Weights of a small CTC audio transcriber.
Model: log mel input, arch ecapa_tdnn, norm batchnorm, depths [10], widths [128].
Training: soap at rate 0.0016, 6100 steps.
Rows from block 6, named by matrix and row number. Each number is 128 + 24 x the weight over the matrix's rms, rounded and kept within 0 to 255. All counts start at 0.
# c10: first pointwise conv (model.blocks.6.c1.0.weight, 128x128x1), inputs 0-127
c10.8 [ 93 136 141 150 122 167 160 129 141 150 145 147  92  96 131 162 119 105 133 180 157 110 112 153 147 180 127 113 138 128 154 151 149  65 119 154 142 176 127 137 154 133 123  93 148 136 105 137 115 147 117 111  97 137  92 128 156 158 118 131 132 136 113 122 145 110 156 111 127  92 137 120 127 169 171 132 137  97  76 108 147 132 128 171 106 129 140 109 130 139 169 161 108 114 124 164 105 143 147  97 101 164 143 133 111 143  96 117 115 116 129 162 110 133 166 135 147 175 150 102 124 113 108 131 154 146 132 209]
c10.9 [ 90 109 105 145 164 122 128 129 139 118 119 130 126 140 135  76 137  68 123 101 107 101 130 103 145 101 101 170 125 170 163 122 155 118 130 126 132 113 129 120 121 144 111 147 125 123 165 124 113 100 106 130 103  94 127 132 138 121 141 153 133  99 138 103 147 125 137  50 114  99 193 145 154 140 151 154 130 118  80 129 122 179 110  90 127 113 121 103 139 133  71 136 136 142 153 126 193 103 130 137 105 157 142 107 109 181 154 132 169  91 143 166 144 116 135  65 121 117 117 162 116 163 110 132 110 123  77 110]
c10.10 [116 138  88 112  99  97  81 178 157 111 151 109 105 129 114  94 163 158 118 104 107 122 152  66 132 121 109 144 138 129 140 162 174 155 108 134 116  91 156 161 126 137 105  80 118 163 151 109 135  94 111 120 157 154 113 118 133 125 151 136 131 126  91 161 115 161  99 123 139 116 119  96 149 141 128 165  96 133  94 163 102 140 110 152 148 131 107 112  96 171 126 166 126 149 141 142  92 138 137 139 130 116 144 125  84 160  98 154  93 120 102 157 114 106  91 148 145 176 111 111 120 128 128 141  98  97 100 120]
c10.11 [107 114 148 133 118 177 140 101 111 122 105 114  67 143 145 133 145 133 146  94 111  88 112  98 158  63 113 128  85 115 116 111 106 129 117 124 130 127 115  87 122 148 149 146 103 115 131 118 119 164 111 136 127 102 126 122  64 156 114 131 101 162 122 119 123 113 173  76 150 173 120 145  94  79 132 112 161 100 132 147 105 163  83 109 140 152 137 122 104 145 108  99 153 125 122 147 102 148 105 139  68 112 136 101 104 123 101 121 147 144 124 119 124 119 132 136 181 104 132 136 107 118  87 124 162 126 101 116]
c10.12 [136 146 135 100  99  85 104 104 147  93 146 118 127 109 135 123 122 161 103 130 129 129 107 153 151 138 116 130 123 141 135 107 119 217 111  92 126 128  81 141 134 114 147 127 128 152 143 149 130 160 163 106 128 174 128 132 133 143 142  95  70 116 117 114 196 125 154 147 112 137  82 139 120 114 118 103 111 117 105 104 126 142 150 129 105  81  74 176 122  76 116 125 142 153 112 106 131 133  98  80 114 110 169 150  80 120 128  88 101 125 129 116 120 120 163 132 148 125 111 157 180 142 147 134 109 100 131 121]
c10.13 [ 89 108 121 164 133 142 149 121 126 160 132 135 118 134 102 182 115 138 156 100  96 122  95 190 109 134 173  90 168 105 106 121 149 113 122 116 136 112 117 142 115 137 147 163  85 135 174 128 118  96 115 153  94 105 117 128 112 133 154 112  94 158 114 120 104 152 145 102 153 145 105 115 126 104 119 114  73  85 131 123 139  90 146 126 149 148 164 101 136 146 154 136 146 152 147 147 104 148 133 158 117 106 148 154 113 158 152 113 133 142 118 106  95  91 134 150 160  99 124 157 158 145 142 163 139 151 121 141]
c10.14 [162 164 135 138  83 119 133  74 122 115 167 103  87 151 122 162 119 107 128 112 114 107 146 115 126 148 144 154 150 121 127 106 120 100 109 162 110 150 140 107 108 106 124 127 124 108 145 106 116 131  98 104 109 127 128 132 139 113 145 138 118 162 122 105  92 139 114  86 152 154 106 153 137  99 143 112 129 108 174 111 128 171 127 131 137 146 152 127 161  99  71 156  84 104 101 155 116 143 118 134 139 114 106 121 137 128 135 108 165 107  83 145 149 111 175 107  55 103 131  86 114 109 126 124 113 122 118 109]
c10.15 [129 143 140 169 140 113 112 120 150 159 129 117 104 116 123 113 118 154 106 116 116 159 148 106 116 101 138 122 136 139  75 149 125 130  90 132 148 122 114 107  81 135  96  92  97 135 113  96 172 134 166 102 109 142 108 156 125  60 120 112  82  95 114 150 161 144 145 137 145 143 123 121 153 102 136 137 152  80  96 163 150 105 121 131  98 150 123  99 107 128 156  95 193 129 161 120 135 128 146 154 100 145 130 119 147 148  86 113  95 118 157 150 105 157 104  94 124 147 152 110 138  99 142 150 125  78  89 151]
c10.16 [120 159 152 121 113 141 133 160 113  92  80 163 165 151 139 132 104 184 124  95 115 116 138 143 131 175 116 125 102 133 114 125 144 119 107  95 121 110 112 150  68 156 108 108 129 128 128 209 122 173 107 183  89 146 103 103 102 115  52 120 113 121 143 122 130 134 127 106 136 135 115 133 133 100 138  87 103 162 160 133 124 140 158 130 147 148 116 100 129 116  89 107 131 105 114 130 132 122 127 121  92 165  93 138 178 115 120 127 114 125 125 126 116 113 137 173  98 138 170 146 102 131 129 155 112 171  99 115]
c10.17 [177 118 164 131 105  82 133 144  76 140 174 111 150 135 121 114 125 171 161 144 161 135 103 147 118 156 131 121 140 162 142 145 135 165 110 151 163 109  90 129 120 123 109 138 144 116 156 126 157  81 106 129 110 122 112 180 126 165 142 181 162 136 131 154 122 104 117 194 115 116  87 146 136 172 168  89  83 100  81 142  98 125 131 152 138 125 123 148 159 148 113 123 147 103 150  84 112 108 108 158 128 131 125 129  72 124 183 166 141 153 126 143  84 134 122 116 135 114 139  86  83 140 133 150 137  86 149 117]
c10.18 [154 208 119 125 177 112  90 114 110 124 127 117 122  85 134 143 133 104 125 162 122 100 113 124 131 131 135 113 158 170 120 136 116 135  79 149 105 197 112 109 127 137  91 158 116 149 123 121 114 190 147 114 151 168 109  60 122 113 127 115  84 193 134  94 118 130 134  83 123 127 130 145  79 113 127 140 115 122 133  99 175 128  93 100 162 154 103 137 138 142 137 131 101 144 106 165 138  74 135 103 135 132 143  99 133 128 123  71 127 121 108 100 165 120 117 135  99 124 100 121 117 107 101 140 169 142 147 109]
c10.19 [137 134 140 126 122 128 135 127 137 113 140 140  98 126  70 115 122 129 137  95 137 117 111 135 170 151 120 121 114 138 113  80 171 157 131 156  53 106 101 152 136 101  94  76 120 132 173 114 133 125 116 112 123 114 108 138 145 161 195 147 135 104 163 163  82 127 154 164 140 104 102  74  91 115 135 164 128 124 106 120 137 138  87 123 139 132 110 144 137 162 104 106 122 140 118 140 154  98  94 147 168 102 104 100 107 140 106  98 152 144 155 131 160  69 136 111 146 146 111 144 109 122 132  93 140 133 140  92]
c10.70 [104 141  85 153 110 111 112 125 144 137 156 125  97 106  89  97 115 133 113 140 150 132 145 134 109 122  65 134 142 142 113 135 158  77 140 143  91  95 139 132  98 195 158 127 153 134 143 106 150 127 108 165 128 132 133 113  99 114 155 141 129 118 136 147  89 136 150 147 145 110 143 161 124 148 153 171 169 167 111 125 126 128  89 122 124 108 119 112 118 160 118 112 104 140 134 137 100 109 145 153 112 118 119 183 134 163 111 170 114 114 126 136 148 143 131 143 122 163 125 111 133 145 140 115 146  78 102 120]
c10.71 [138 130 147 143 165 135 130 112 170 117 127  66 114 113 164 158 155 124  79 117 117 139 100 158 105 138  76 154 158  64 162 141 126 128  96 117  95 129 109 165  97  70 173  79 173 150 114 137 112 128 147 140 129  64  95 142 115 132 158 122 152 140 131 127 116  91 125 114 128 155 106 115 137 129 128 148 132 164 110 123 126 108 101 114 140 125 109 159 119 140 118 105 126 109 146 149  70  95 142 118 112 140 130 148 162  86  90 159 137 120 154  92  95 133 104 152 136 108 169 144 141 154  95 118 124 145 152 151]
c10.72 [159 165  80  95 127 129 128 132 173 183 156 140  91 103 139 140 144 147 104 122 151 112 131 105 148 132 122 127 118  92 123 132  82 113 139 106 123 125  82 118 116 139  87 116 126 123 112 123 165 166 131  97 133 121 167  94 119 124 107 163 106 125 114 141 108 137 106 140 126  99 186  94 120  89 112 140 125 112 148 122 145 111 109 124 112 141 101 107 114 135 132  82 142 174 128 136  95 120  94 115 103 128 113 161 192 122 110 153 113 117 124 166 161 123 164 153 131 127 104 135 120 139 143 119 135 139 135 127]
c10.73 [140 112 143 126 116 128 168 123 118 133 147 106  94 141 140 174 118 125 156 135 195 169 127 149 149 147 158 124 171 124 133 123  91 139 139 102 145 144 131 119 127 142 103 121 108 129 148 167 112 112 112 128 106 131  86 114 116 153  93 138 123 132 133 126 123 185 181 165 143 101 172  71 111  99 108 109 112 133 181 122 101 128 124 148 122 124 127 129 124 135  59 102 134 120 124 101 129 136 115 147 132  92 135 142 155 126 106 133 121 133 124  99 102 115  99 134  97 163  76 128 120  83 126 125 100  94 148 145]
c10.74 [130 115 138 149 140 108 128 110 122 114 109 134 101 130 153 165 118  90  94 115 120 151 142 104 124 144 136 142 151 150 144  94 152 101 113 155 110 127 100 151 119 113 140 108 144 123 166 136 110 143 133  96 123 131 162 109 150 119 125 115  84 104 110 103 123 108 126 122 117 186  86 128 158 109 116 121 119 133 138 125 122 124 104 146 127 119 133 157 115 135 130 128 145 139 119 185 118 138 133 161 134 129 108 153 167 121 151  80  99 142  89 105 116 112  92 132 125 153 119 179 115 124 147 171 177 145 139  96]
c10.75 [101 124 135 145 138 115 117  98  87  97  99 140 141  95 161 121  99 104 150 115 145 123 142 141 115 140 145 116 106 121 140 149 157 117 130 110 225 116 131 110 129 108 147 177 149  92 116 165 128  85 141 120  88 121 145 144 118 139 108 133 162 162 140 127 128 117 103 111 154 147 155 123 145  86 138  87 124 119 149 182 121 135 129 153 129 153  86 182 145 103 120 104 112 110 145 133 144 112 186 149 121 111 109 108 118 144 142 124 126 118  72 118 122 119 101 123 107 111 109 158 139 137  56 163 137 100 111 157]
c10.76 [139  82 108 123 128 159 135 137 122 115 111 130 133 147 122 154 127  82 128 103 139 113 143 150 130 126 174 123 149 113 121  89 185  89 122 156 111 148 133 106 105 167 140 117 175 160 135 117 114 153 145 161 105 121 150 124 129 111 131  96  81 124 113  92 102 198 154 161 114 142 144 160 142 126 120 139  89 111 116  87 139 120 129 143 134 102 106 184 145 108 146 131 149 172 128 155 115 124  86 161 162 147 154 133 150 150 104  82 157 110 122 177 111 151 126 109 131 113 142 138 156 137 104 151 132 131 181 116]
c10.77 [126 146 124 173 120 164 113 128 109 111  92 116 110 101 150 115 142 127 132 154 141 124 154  75 109 122 143 144  92 155 144 146 151 131 132 139 105 145 105 105  77  92 181 117 102 114 113 124 132 153 169 147 136 139 130 103 155 124 111 135 175 142 162 129 134 121 137  74 158 118 131  99 128  95 115 101  98 120 118 101 156 183 114 133 111 118 131 140 115 109 147 145 141 124  92  92 137 135 127 155  81 129 147 111 124  67 141 126 131 115 120 128 125 124 111 132 100 128 110 174 140 138 108  71 100 143  93 140]
c10.78 [148 154 104 128  59 152 136 137  93 100 169 132 125 142  80 127 126 178 122 109 101 149 160 126 146 126 135 135 135 118 102  99  74 112 125 102 127 127 110  93  77  89 111 118  96 121 120 182 116 132  92 153 139 106 104 151 175 138  97 113 130 112 131 132 142 129 131 102 124 133 114 130 117 162 139 129 136 154  99 125  91  73 160  83 124 177 103 122 129 105 149 160 117 146 137 144 109 149 144 146 144  82  97 146 134 132 166 111 104 138 144 149 140 151 126 111 175 122 108 133 113  82 138 103  98 111 110 128]
c10.79 [ 93 112 106 126 180 119 132 112 141 121 137 160 127 111 126 128 131 169 137  93 128 118 145 143 133  97 127 108 119 110  85 125 113 121 155  96 120 159 161  99 184 117  78 108 157 178 109  81 104 152  80 117 123 114 128 131 142 139 112  98 152  85 121 171 108 192 138 176 135 107 139 105  98 157 126 122 134 132 147 159  88 100 151 119 147 129 108 133 127 123 134 153 147 161  92 137 155 149 114 113 136  96 152 144  92 116 120 135 128 156  84 166 133 132 159 140 150 129 126 145 157 134 145 146 144 115 139  86]
c10.80 [114 171 131 145  87 125  92 135 166 172 138 119 150  70 122 162 138 145 140 151 128 124 124 155 130 123 148 129 122  75  95  98  79 107 114 117 139 155 128 157 123 108 130 118 115 122 112 129 117 150 113 119 109 115 116 106 128 155 114 107 117 142 105 127 152 148 147 122 132 111  87 102 155 158  89 161 149 119 122  70 133 102 136 103 130 143 109 116 142 105 203 146 137 145  95 135 117 115 156 107 164 179 150 144 120 183 137 117 111 102 157 104 135 121 143 134 131 124 159 107 142 176 120 147  75 115 121 147]
c10.81 [118 109 164 145  89 144 114  98 132 101  85 202 105 163 168 140 120 167 105  94 120 157 123 126 133 108 146 121 156  93 115 135 119 122  98 118 130  82 139 149 108 129 119 100 182 150 104  95 158 109 148 164 145 117 154 128 159 125 127 118 144 103 140 128  94 133 140  75  70 164 143 113 133 141 134 115 140 130 146 109 129 144 127 175 116 138 111 149 123 126 163 133 105 142 116 126 144 125 135  91 158 133 158  73 134 120 169 130  94 139  92 179 100 145 127 134 140 137 121 155 147 171 113 144 112 146  87 126]
c10.82 [163 120 143  97 145 153 113 139 163 125 118 136 140  66 119 170 104 134 121 100 120 157 131 123 150 123 156 139 121 124 134 130 154 111 163  89  66 132 162 115 130 108  93 118 130 183 147 147 118  83 128 122 121  99 122 125 146 128 118 121 150 138 129 107  91 157  96 123  87  69 115 110 144 106 175 114 114 162  96 107 111 148 139 139 141 159 172 118 131 119 114 135 152 179 114 161 120 155 116 127 101 160 142 151 166 124 120 162 141 157 134 126  82 154 116  96 107 133 116 111 109 143 161  81 133 147 147 163]
c10.83 [112 103 174 104  84  94 112 116 164  92 133 111 119  55 120 145  77 119 149 140 147 131 164 168 157 143 113 130 113 108 112 135 127 106 123 121 122 126 122 138 124 129 126 146 107 156 117  74 107 139 132 164 117 122 131 139 128 146 138 152 140 114 140  96 116 156 183  97 135 140 123 143 178 134 145 143 151 120 126 142 148 110 106 135 116 180 110 143 131 149 121 133 143 130 105 179 126 136 137 150 138 101 129 103 147  85 127 113 117  94 119 133 174 141 106 147 106 144 107 155 116 144 101  80 114 127 174 123]
c10.84 [115 109 113 121 159 160 147  92  90 113 109 125 163 135 124  98  72 113 137 147 132 116 122 142 130 111 120 110 113 108 155 141 129 154 170 135 155 114 118 138 116  96 108  99 106 125 148 129 138 126 122 133 150 155  98  86 132 122 111 130 111 124 134 109 119  92 139 174 129 164 158  90 118 162 135 150 135 138  91 119 154 106 104 155 118 135 144 140  78 130 115 126  99 108 127 152 168  97 127 134 131 105 117  91 133 162 142 173 121 170 144  90 162 125 156 120 126 119  82  77 123 120  82 101 137 117 107 132]
c10.85 [168 147 178 133 173 143 132 143 144 105  94 134 114 125 128 159 169 150 118 139  79 160 117 118 142  92 107  91 119 133 109  80 160 189 135  92 138 147 160 154 159  95 108 133 135 121 132 147 106 129 148 119 107 125  95 174 131 184 168 104 114  65 122 170  98 135 150 174 125  88 102 117 157 142 150 132  96 169 110 111 167 139 138  98 108 103 120 100 116  95 129 152 117 112 144 122 129 106 147 148 108 115 149 138 107 126 141 114 137 156 106 106 120 146 130 129 144 133 148 145 103 141 145 108 108 131 169 149]
c10.86 [147 139 140 148 115 137 120 115 135 154 121 146 106 136 140 141 112 112 171 141 131 100  83 123 115 103 113 120 111 121 134 145 145 131 151 151 144 121 132 125 169 130 133 156  79  78 155 134 126  95 116 112 111 108 109 116 136 129 128 125 127 132 151 139 160  99  89 138 107 132 139 161  79 122 116 170 126 132  96 107 118  69 134  98 138 135 133 132  63 153 104 138  99 108 139 116 153 143 148 136 144 133  98 156 136 156 122 154 114  91 139 113 127 133 151  95 124 160 121 141  80 121 107 139 169 134  96 130]
c10.87 [149 109  94 129 100 138 156 114 129  96 115 143 166 106 145 123 100 160 142 170 150 133  91 152 124 122 113 101 101 103 154 140  96 128 116 122 127 124 138 116 152 158 120 101 121 116 102 144 128 138  96 155 155 155 120 117 126 127 135 156 137 144 138 115 121 130 161 128 100  78 115 113 110 112 109 149 125 106 123 117 144 130 118  87 121 119  85  86  92 136  84 152 126 145 204 155 136 122 159 120 121  80 116 113 157 123 125 138 106  86 149  85 142 121 149  93 128 132 170 122 140 108 192 170 162 118 107 134]
c10.88 [ 89 141  66 138 120 129 137 123  94 152 139 128 113 144 107 129 174  81 159 168  89 114 151 142  92 160 178 147  97  86 168 162 127 112 131 172 121  93 154 133 116 117 134 115 126 101 117 161 127 116 140  94 144 132 153  98 129 131 123 131 139 134 117 125 104 141 164 104 117 123 113 122 116 124 132 167 116 118 136 170 148 159 102 127 122 125 149  84 138 103 147 133 118 144 141 152 173 103 116 159 125 123 108 114 126 139 144  94 131 146  82 112 159 136 113  99  97 167  79 151 109 123 133 110 164 123 100 156]
c10.89 [137 142 154 164 136 101 163 110  96 139 134 103 108 153 140 122 119 134 111 100 110 131 122 113 141 136  89  89 164  82 123 149 128 104 101 187 110 133 133 106 113  89  90 159 158 130 145 123 105 137 129 108 145 127 128 139 125 148 123 127 120 116 147 160 127 101 130  95  91  87 130  78 113 125 154 109 146 106 155 124 136 143 126 155 125 137 120 117 147  75 125 111 176 143 123 138  81 125 122 153 131 103 133 128 132 111  89 120 142 153 134 136 147 110 140 143 173 129 112 121 131 154 131 131  97 150 152 122]
c10.90 [ 95 138 137 130 102  94 118 133 155 131 132 105 123 133 131 177 103 144 190 128 121 149 124  91 180  94 133 113 129 143 128 115 137 109 132 149 159 161 138 141 165 147 111 108 150 148 130 122  84 123 170 134 141 105 108  94  76 144  97  96 102 106 142 119 142 201 129 143 145  79  91 142 129 157 103 139 160 101 110 134 144 146 130 122 143 125 160 128 114 146 142 109 137 158 141 119 131 124 141 129 112 132 181 175 105 122 155 116  84 132 147 186 114 119 126  94 136 149 136 116 130 127 137 106  90 129 138  96]
c10.91 [ 80  65 105 123 142 134 121 108 113 137 172  87 166 113 144 136 151 108 142 107  76 173 134 156 115  95 157 146 171 132 158 101 129 147 113 164  71  76 156 157 131 156 148 129 156 167 117 137 160 159 149 136 119  92 109 134 103 168 111 206 118 117 148 102 121 126 117 107 127 144 137 118 151 151 102 122 120 165 138 117 167 126 111 106 144 147 110 128 130 130 119 186 157 130 120 143 142 129 132 188 145 124 160 134 127 210 150 159 161 108 125 144 149 106 147 133 160 148 133 117 128 149 115 110 121 126 128 117]
c10.92 [101 169  99 153 170 116  91 174 138 141 118 118 150 111 109 105 145  87  96 124 116 122 123 125 120 114 118 170 107 136 120  89 142 109 158  72 109 175  98 169 138 118 162 129 128 129 107  81 115 103 110  66 115 154 167  98 106 115 129 150 124 144 149 174 126 127 150  87 152 157 123 132  91 121 122 158 150 154 115 127 141  97 121 109 114 151 121 136  81 126 144 147 151 134 130 139 119 116 105 142 154 146 118 123 132 142 138 145 135 139 150  96 106 114 117  94 105 180 139 124 105 161 147 130 123 145 109  88]
c10.93 [141 170 116 139 129 154  90 168 141 115  94 146 174 117 151 102 151 128 144 105 132  81 116 109 108 144  86 132  77 130 143 147 113 158 115 144 149 145 133 136 137 147  96 133 109 100 132 124 137 149 110  98 122 120 117 114 112 128 138 153 121 134 117 119 174 124  88 120 139 141 135 142 101 118 106 111 116 117 124 165  86 132 159 141 134 132 102 120 128 146 148 134  71  94 146 136 127 105  94 142 143  80 108 122 125  93  94 122 133 131 131 120 127 146 117 108  92 107 152 127 101 103  68 104 151 132 116 162]
c10.94 [103 120  91 154  89 135 131  88 122 134 117 145 141 152 100 151 144 138  98 102 114 156 147 129 148 135  71 114 113 121 122 132 107 126 153  81 104  92 120 121 163 142 127 175 122 155 118 147 191 149 102  96 147 118 102 161 114 108  96 123 129 117 156 105 195 140 152 153 170 121 168  98 113 121 165 138 130 136 150 138 140  96 125 153 139 130  90 115 103 126 112 102 162  84 124 132 104 102 111 110 158 136 123 152 183 127 157 144 115 130 130 113 108 150 141 189 121 155 155 125 101 112 139 143 126 129 105  82]
c10.95 [157 134 132 111  91 134 144 105 153 137  94 109  97 139 160 136 180 108  98 109 114 133 151 124  74  92 108 115 141  96 145  83 120 125 112 126 129 121 127  85 102  90 140 173 109 132 148 160 168 139 142 117 111 118 107 159 160 122 157 142 148  76 143 109 110 149 155 145 102 127 135  85 144 124 192 145 130 169 134 154 128 126 112 177 126 140 121 138 121 129 140 139 130  77 102 166 121 143 162 173 140 107 127 159  69 121 177 150 171 146  78 157 112 147 134 152 149 150  85  98 133 115 136 142 129 104 110 121]
c10.96 [ 99 142 132 125 125 130 132 106 125 111 158 132  89 170 104 154 109 152  96 122 140 132 149 113 122 128 136 134 150 145 123 161 108  89 115 117  93 124 143 127 120 140 111 112 100 134 143 108 121  97 110 164 119  86 115 143 116 143 180 136 151 147 130 106 127  76  84 106 132 133  92 124  94 144 143 131 104 153 173 156 103 129 135 113 147 172 135 172 126 147  98 105 103 118 130 105 135 115 111 119 181 129  96 103 146  83 115 150 158 168  77 165  97 107 139 116 119 163 119 125 133 128 134 104  84 114 200 109]
c10.97 [136 143 124  97 133 127 102 185 160 126 112 153 165  97 145 152 109 100 112 167 175 140  90 108 111 174 135 105 104 127 116 141  94 159 175 101  78 118 114 119 119 118 152  97 114 124 137 105 130 125 159 125 103 138 115 106 136  99 145 146  99 107 131 108 128 136 112 116 122 140 115 125 110 103 135 102 131 185 100  71 108 135 110 138 126 143 146  79 107  99 145 117 144 155 131 126 125 122 125 119 126 115 156 138 131 184 146 180 162  97 139  99 123 140 165 111  91 111  90 109 133 151 127 137 146 160 125 140]
c10.98 [146 127 142 129 135 131 134 129 149  97 147 121 127 115 134 116 120 197 148 114 129 162 161 133 126 134 119 146 128  91  96 161 123 137 144 120  80 125 133 126  95 154 127  96 144 131 123 111 128  61 162  88 135 173 102  98 121 143 131 115 133 141 168 128 170 132 112 170 142 157 122 124 119 106  94  89  86 158 125  82 140 162 149  73 151 115 155  69 145 137 155 155 125 120 105 158 137 109  81 142 102 143  98 107 160 137  93 174 125 145 123  93 154 104 145 125 125 119  71 140  99 115 107 116  97 109 102 103]
c10.99 [106 123 133 108 170 110 123  94  89 111 110 124 113 153 101  91 152 108 124 150 115 144 160  76 148 137 125 137 127 139 118 127  86 130 139 101  95  39 161 108 146  97  73 153 112 150 106 110 193 103 127 124 150 130 127 135 145 100  92 138 148 129 113 120 155 102 104 100 122  89 135 155 122 117 145 127 133 108 170 130 143 148  92 127 152 126 157  82 117 107 127 120 122 165 108 119 138 109 188 168 111 144 148 102 183 127 136 106 108 145  96 137 139 140 144 141 133 152 164 159 133 111 110  90 150 124 129 136]
c10.100 [144 155 152 117  96  66 135 142 140  99 140 120 128 114  83 116 137 108 161 174 115  92 140 133 157 141 167 115 109 114 135 153 106 135 103 138 116 142 122  85  99  61 126 117 139 114 115 152 174 138 130 130 123  97 148 133 156 161 133 123 129 164 110 131 127 157 156 145  98 193 185 159 102 127 132 146 122 137 145 111 152 138 112 174  76 175 124  93 132 107 139 133 125 159 110 126 180 132  91 118 134 113 139 124 118 132  99 139 147 148 132 129 141 143 157 148 118 109  66 104 131 112  95 115  89 150  94 148]
c10.101 [139 125 146 119 142 153 144 134 122 138 105 150 140  88 109 154 122 135  91  87 105 127  95 134 127 175  90 105 157 159 116 125 145 152 142 124 138 135 144 191 162 139 151 132 108 109 129 126 107 116  98 130 146  98 123 127 109 137 160 115  84 152 144  77  68 125 107  78 118 164 110 130 158 165 151 146 115 136  87 145 117 135 157  71 126  72 167 152 119 127 151 104 125 125 182 135 143  93 114 138 129 166 118 136  95 129 148 182  76 140 143 151  95 124 116 107 119 128 144 116 143 134 121 113 140 173 149  99]
c10.102 [154 133 155 125 106 150  80 126 113 162 125 148 124 131 139 148 117  77 136  93 119 108 131  96 126 102 146 138 113 132 102 133  92  74 121 112 130 124 122  85  93 147 103 128 131  93 110 147 169 111 114 140 118 160  99 135 128 102 110 125 129 156 192  95 129 132 101 115  69 135  97 146 129 111  83 137 149  90 124 164 137 126 114 139 156 101 111 167 137 125 108 130 156 117 116 135 111 103 111 185 111 162 110  77 125 101 123  97 135 102 106 179 132 126 166 160 126 163 137 152 125 112 142 121 132 121  50  96]
c10.103 [147 117 116  97 121 147 141 150 133  99 165 113 112 144 123 107 157 130  98 146 150 110 110 113 144 120 147 121 102 142 159 111  86 113 102 172 163  95 143 118 134 101 138 129 127 126 146 133 115  99  80 136 132 133  96 169 106 131 147 118  73 132 170 165  90 145  97 168 124  90 156 129 127 143 109 105 106 112 144 168 155 155 125  60 153 118 127 126 154 120 127 138 135 147 133 139 134 173  64 106 102 133 128 122 106 131 132  99 105 144 112 171 127  95 114 154 143 113 105 115 115 142  88 144  84 104 165 187]
c10.104 [114 121 110 155 126 125 125 170 100 100 150 157 164 146  90 108 171 100 119 143 133 151 131 110 123 159 186 132 120 120 134 168 118 130 149 125  74 118 118 145 138  98 162 172 116 150 164 175 150 140 114 136 116 113 150 102 171 176 125  85  97 137  96 117 163 126 138  87  98 132 136 107 134 137 146  99 120 145 149 110  82 151 177 157 109  94 144 138 123 137 122 131 120 145  86  93 155 118 112  99 112 149 138 130 121 104 152 163 135 144 147 127  89 129 146 157  83 199 159 159 108 134 134 152 102 158 177 118]
c10.105 [108  93 139 158 110 141 110 114 106 179 126 120  87 120 122 153 103 150 124 110 113 182 134 130 131 129 113 139 125  87 140 171  99 146 105 134 121 161 135 106 117 118 135 103 131 111 171 139 125  90 150 152 159 110 125 161 110 151 153 151  71  83 141  97 119 156 132 135  99 115  89 115 111 116 113 147 139  93 140 116 183 132 122 136  93 129 128 166 157 189 134 131 192 121 120 134 138 118 110 133 151 130 157 127 112 120 134 123 158 116 172 100 123 106 153 130 146 114 114 148 173 133 142 124 108 127  76  70]
c10.106 [155 106 150 150 126 114 109  61 134 139 139 155 112 122 116 133 132 126 125  92 124  95 122  79  89 123 161 129 100 141 127 174 156 161 110 174 112 140 122  84  93 128 136 140 104  98 106 133 123 132 124  87 136 129 129 110 122 156 124 142 165 183 136 176  96 112 156 150 126  97 122 114 140 144 117  93 148 110 189 113 162 129  95 143 111 147 152 128 162 131 114 105 163 129 103 138 127 129  99 172 125 189 132 149 118  83 151 140 115 130 105 135 110 136 118 136 120 111 159 131 113 159 130 117 108 128 142 108]
c10.107 [104 127 100 159 159  72 125 112 128 180 167 107 130 151 138 102 128 142 136 143 103 125 187 156 135  94  91 161 146 133 121 108 148 132 154 134 107 102 124 149 138 108 181 130 120 138 120 128 165  83  92 124  92 140 145 148 108 112 114  83 127 104 122 150 131  87 115 145 134 118 106 144 153 157 126 138 139 102 121 120 156 138 141 207 184 127 145 146  94  98 154 117 120 147 146 131 104 121 145 157 148 103 175 150 113 100 151 155 143 124 111 105 146 122  60 121 105 161 126 135 109 133 128 137 112 147 122 103]
c10.108 [ 84 143 114 165 131 159 151 106 200 144 122 160 125 139 119 103 144 154 120 103  99 129 128 126 138 141 145 148  73  93  98 105 103 131 189 118  95 148 128 156 160  77  78 113 134 162 145  92 124 125  85 118 159 150 153 129 128 141 134 157 173 121 140 128 115 135 142 111 131  99 105 146 143 146  79 152 139 169 110 126 151  54 120 183 141 150 111 143 119 111 155 119 146 147 156 191 142 136 113 112 114 135 119 142 126  98 135  98 110  97 120 142 190 144 139 161 130 131 125 129 116 130 110 134 151 140 123 175]
c10.109 [119 142 114 134 145 139 117 122 178 118 169 136 149  75 129 125 140 172 177 160 144 114 111 121 121 126 127 125 150 165 166 163 139 136 132 105 104 111 144 116 124 152  91 104  98 135 177 123 150 161 138 124 165 168 165 147 114 146 143 168 178 147  88 125 149 170 119 115 176 147 147 126  85 138 135 100  65 121 135 167 116 127 167 103 119 114 139 131 152 143 138 162  88 125 125 141 164 113 136 126 125  93 117  98 122 101 112 105 135 156 117 137 128 137 101  93 149 141 123  84  84 124 122 160 106 126 119 108]
c10.110 [111 149 140 148 134 160 140 134 127 134 130 133  73 165  91 114 131 179 116 134 127 103 171 145 108 130 169 108 105  95 117 134  91 139 112 151 189 135 162 117 103 117 116 114 120 111 102 127 125 137 124 138 124 119  91 119 141  92 130 163 116 130 115 133 137 139  87 130 134 125 116 136 137 129 119 112  61 114 164 120 164 152 144 143 128  89 114  88 185 120 122 118 122  98 108 116 104 128  96 126 150 127  76  90 185  88 129  92 113  93 108 155 151 141 140 175 127 135 105 127 128 131  62  68  93 110 120 155]
c10.111 [118 107  98 116 114 106 147 141 146  94 108 105 129 119 150 163 106 110 120  98 136 158  91 128 125 146 168 110 126 139  92 134  82  86 122 141 141 146 163 109 176 157 180 170  88 126  83 145 111 140 134 112 117  93 101 121 130 118 165 169 163  88 174 102 142 143  70 113 126 128 143 159 130 130 126 121 110 131 153 120 116  70 156  89 113  88 128 110 165 168 144 123 135 102 146 137 135 153 132 133  97 147 147  92 165 144 179 119 182 107 133 124 127 114 133 165 117 117 108 137 148 120 142 142  96 140 103 123]
c10.112 [129 127 123 140 128 121  98 153  85 101 137 129 157 129 129  88 128 137 128 105 138 138 115 168 113  94  82 131 111 119 184 119 135 132  82  82 131 121 102 146 178 135 123 128 182 148 113 111 105 132 140 103 108 140 136 148 116 141  93 121 137 118 147 136 130 100  91 153 115 152 144 160 132 112 121 118 109 134 154 138  97 160 136 156  91 147 136 162 148 117 134 152 125 157 140 176 146 126 114 136 103 131 128 121 111 102 124  92 124 129 139 129 104 124  84 106 163 183 164 167 150 121 121 142 122 154  90 146]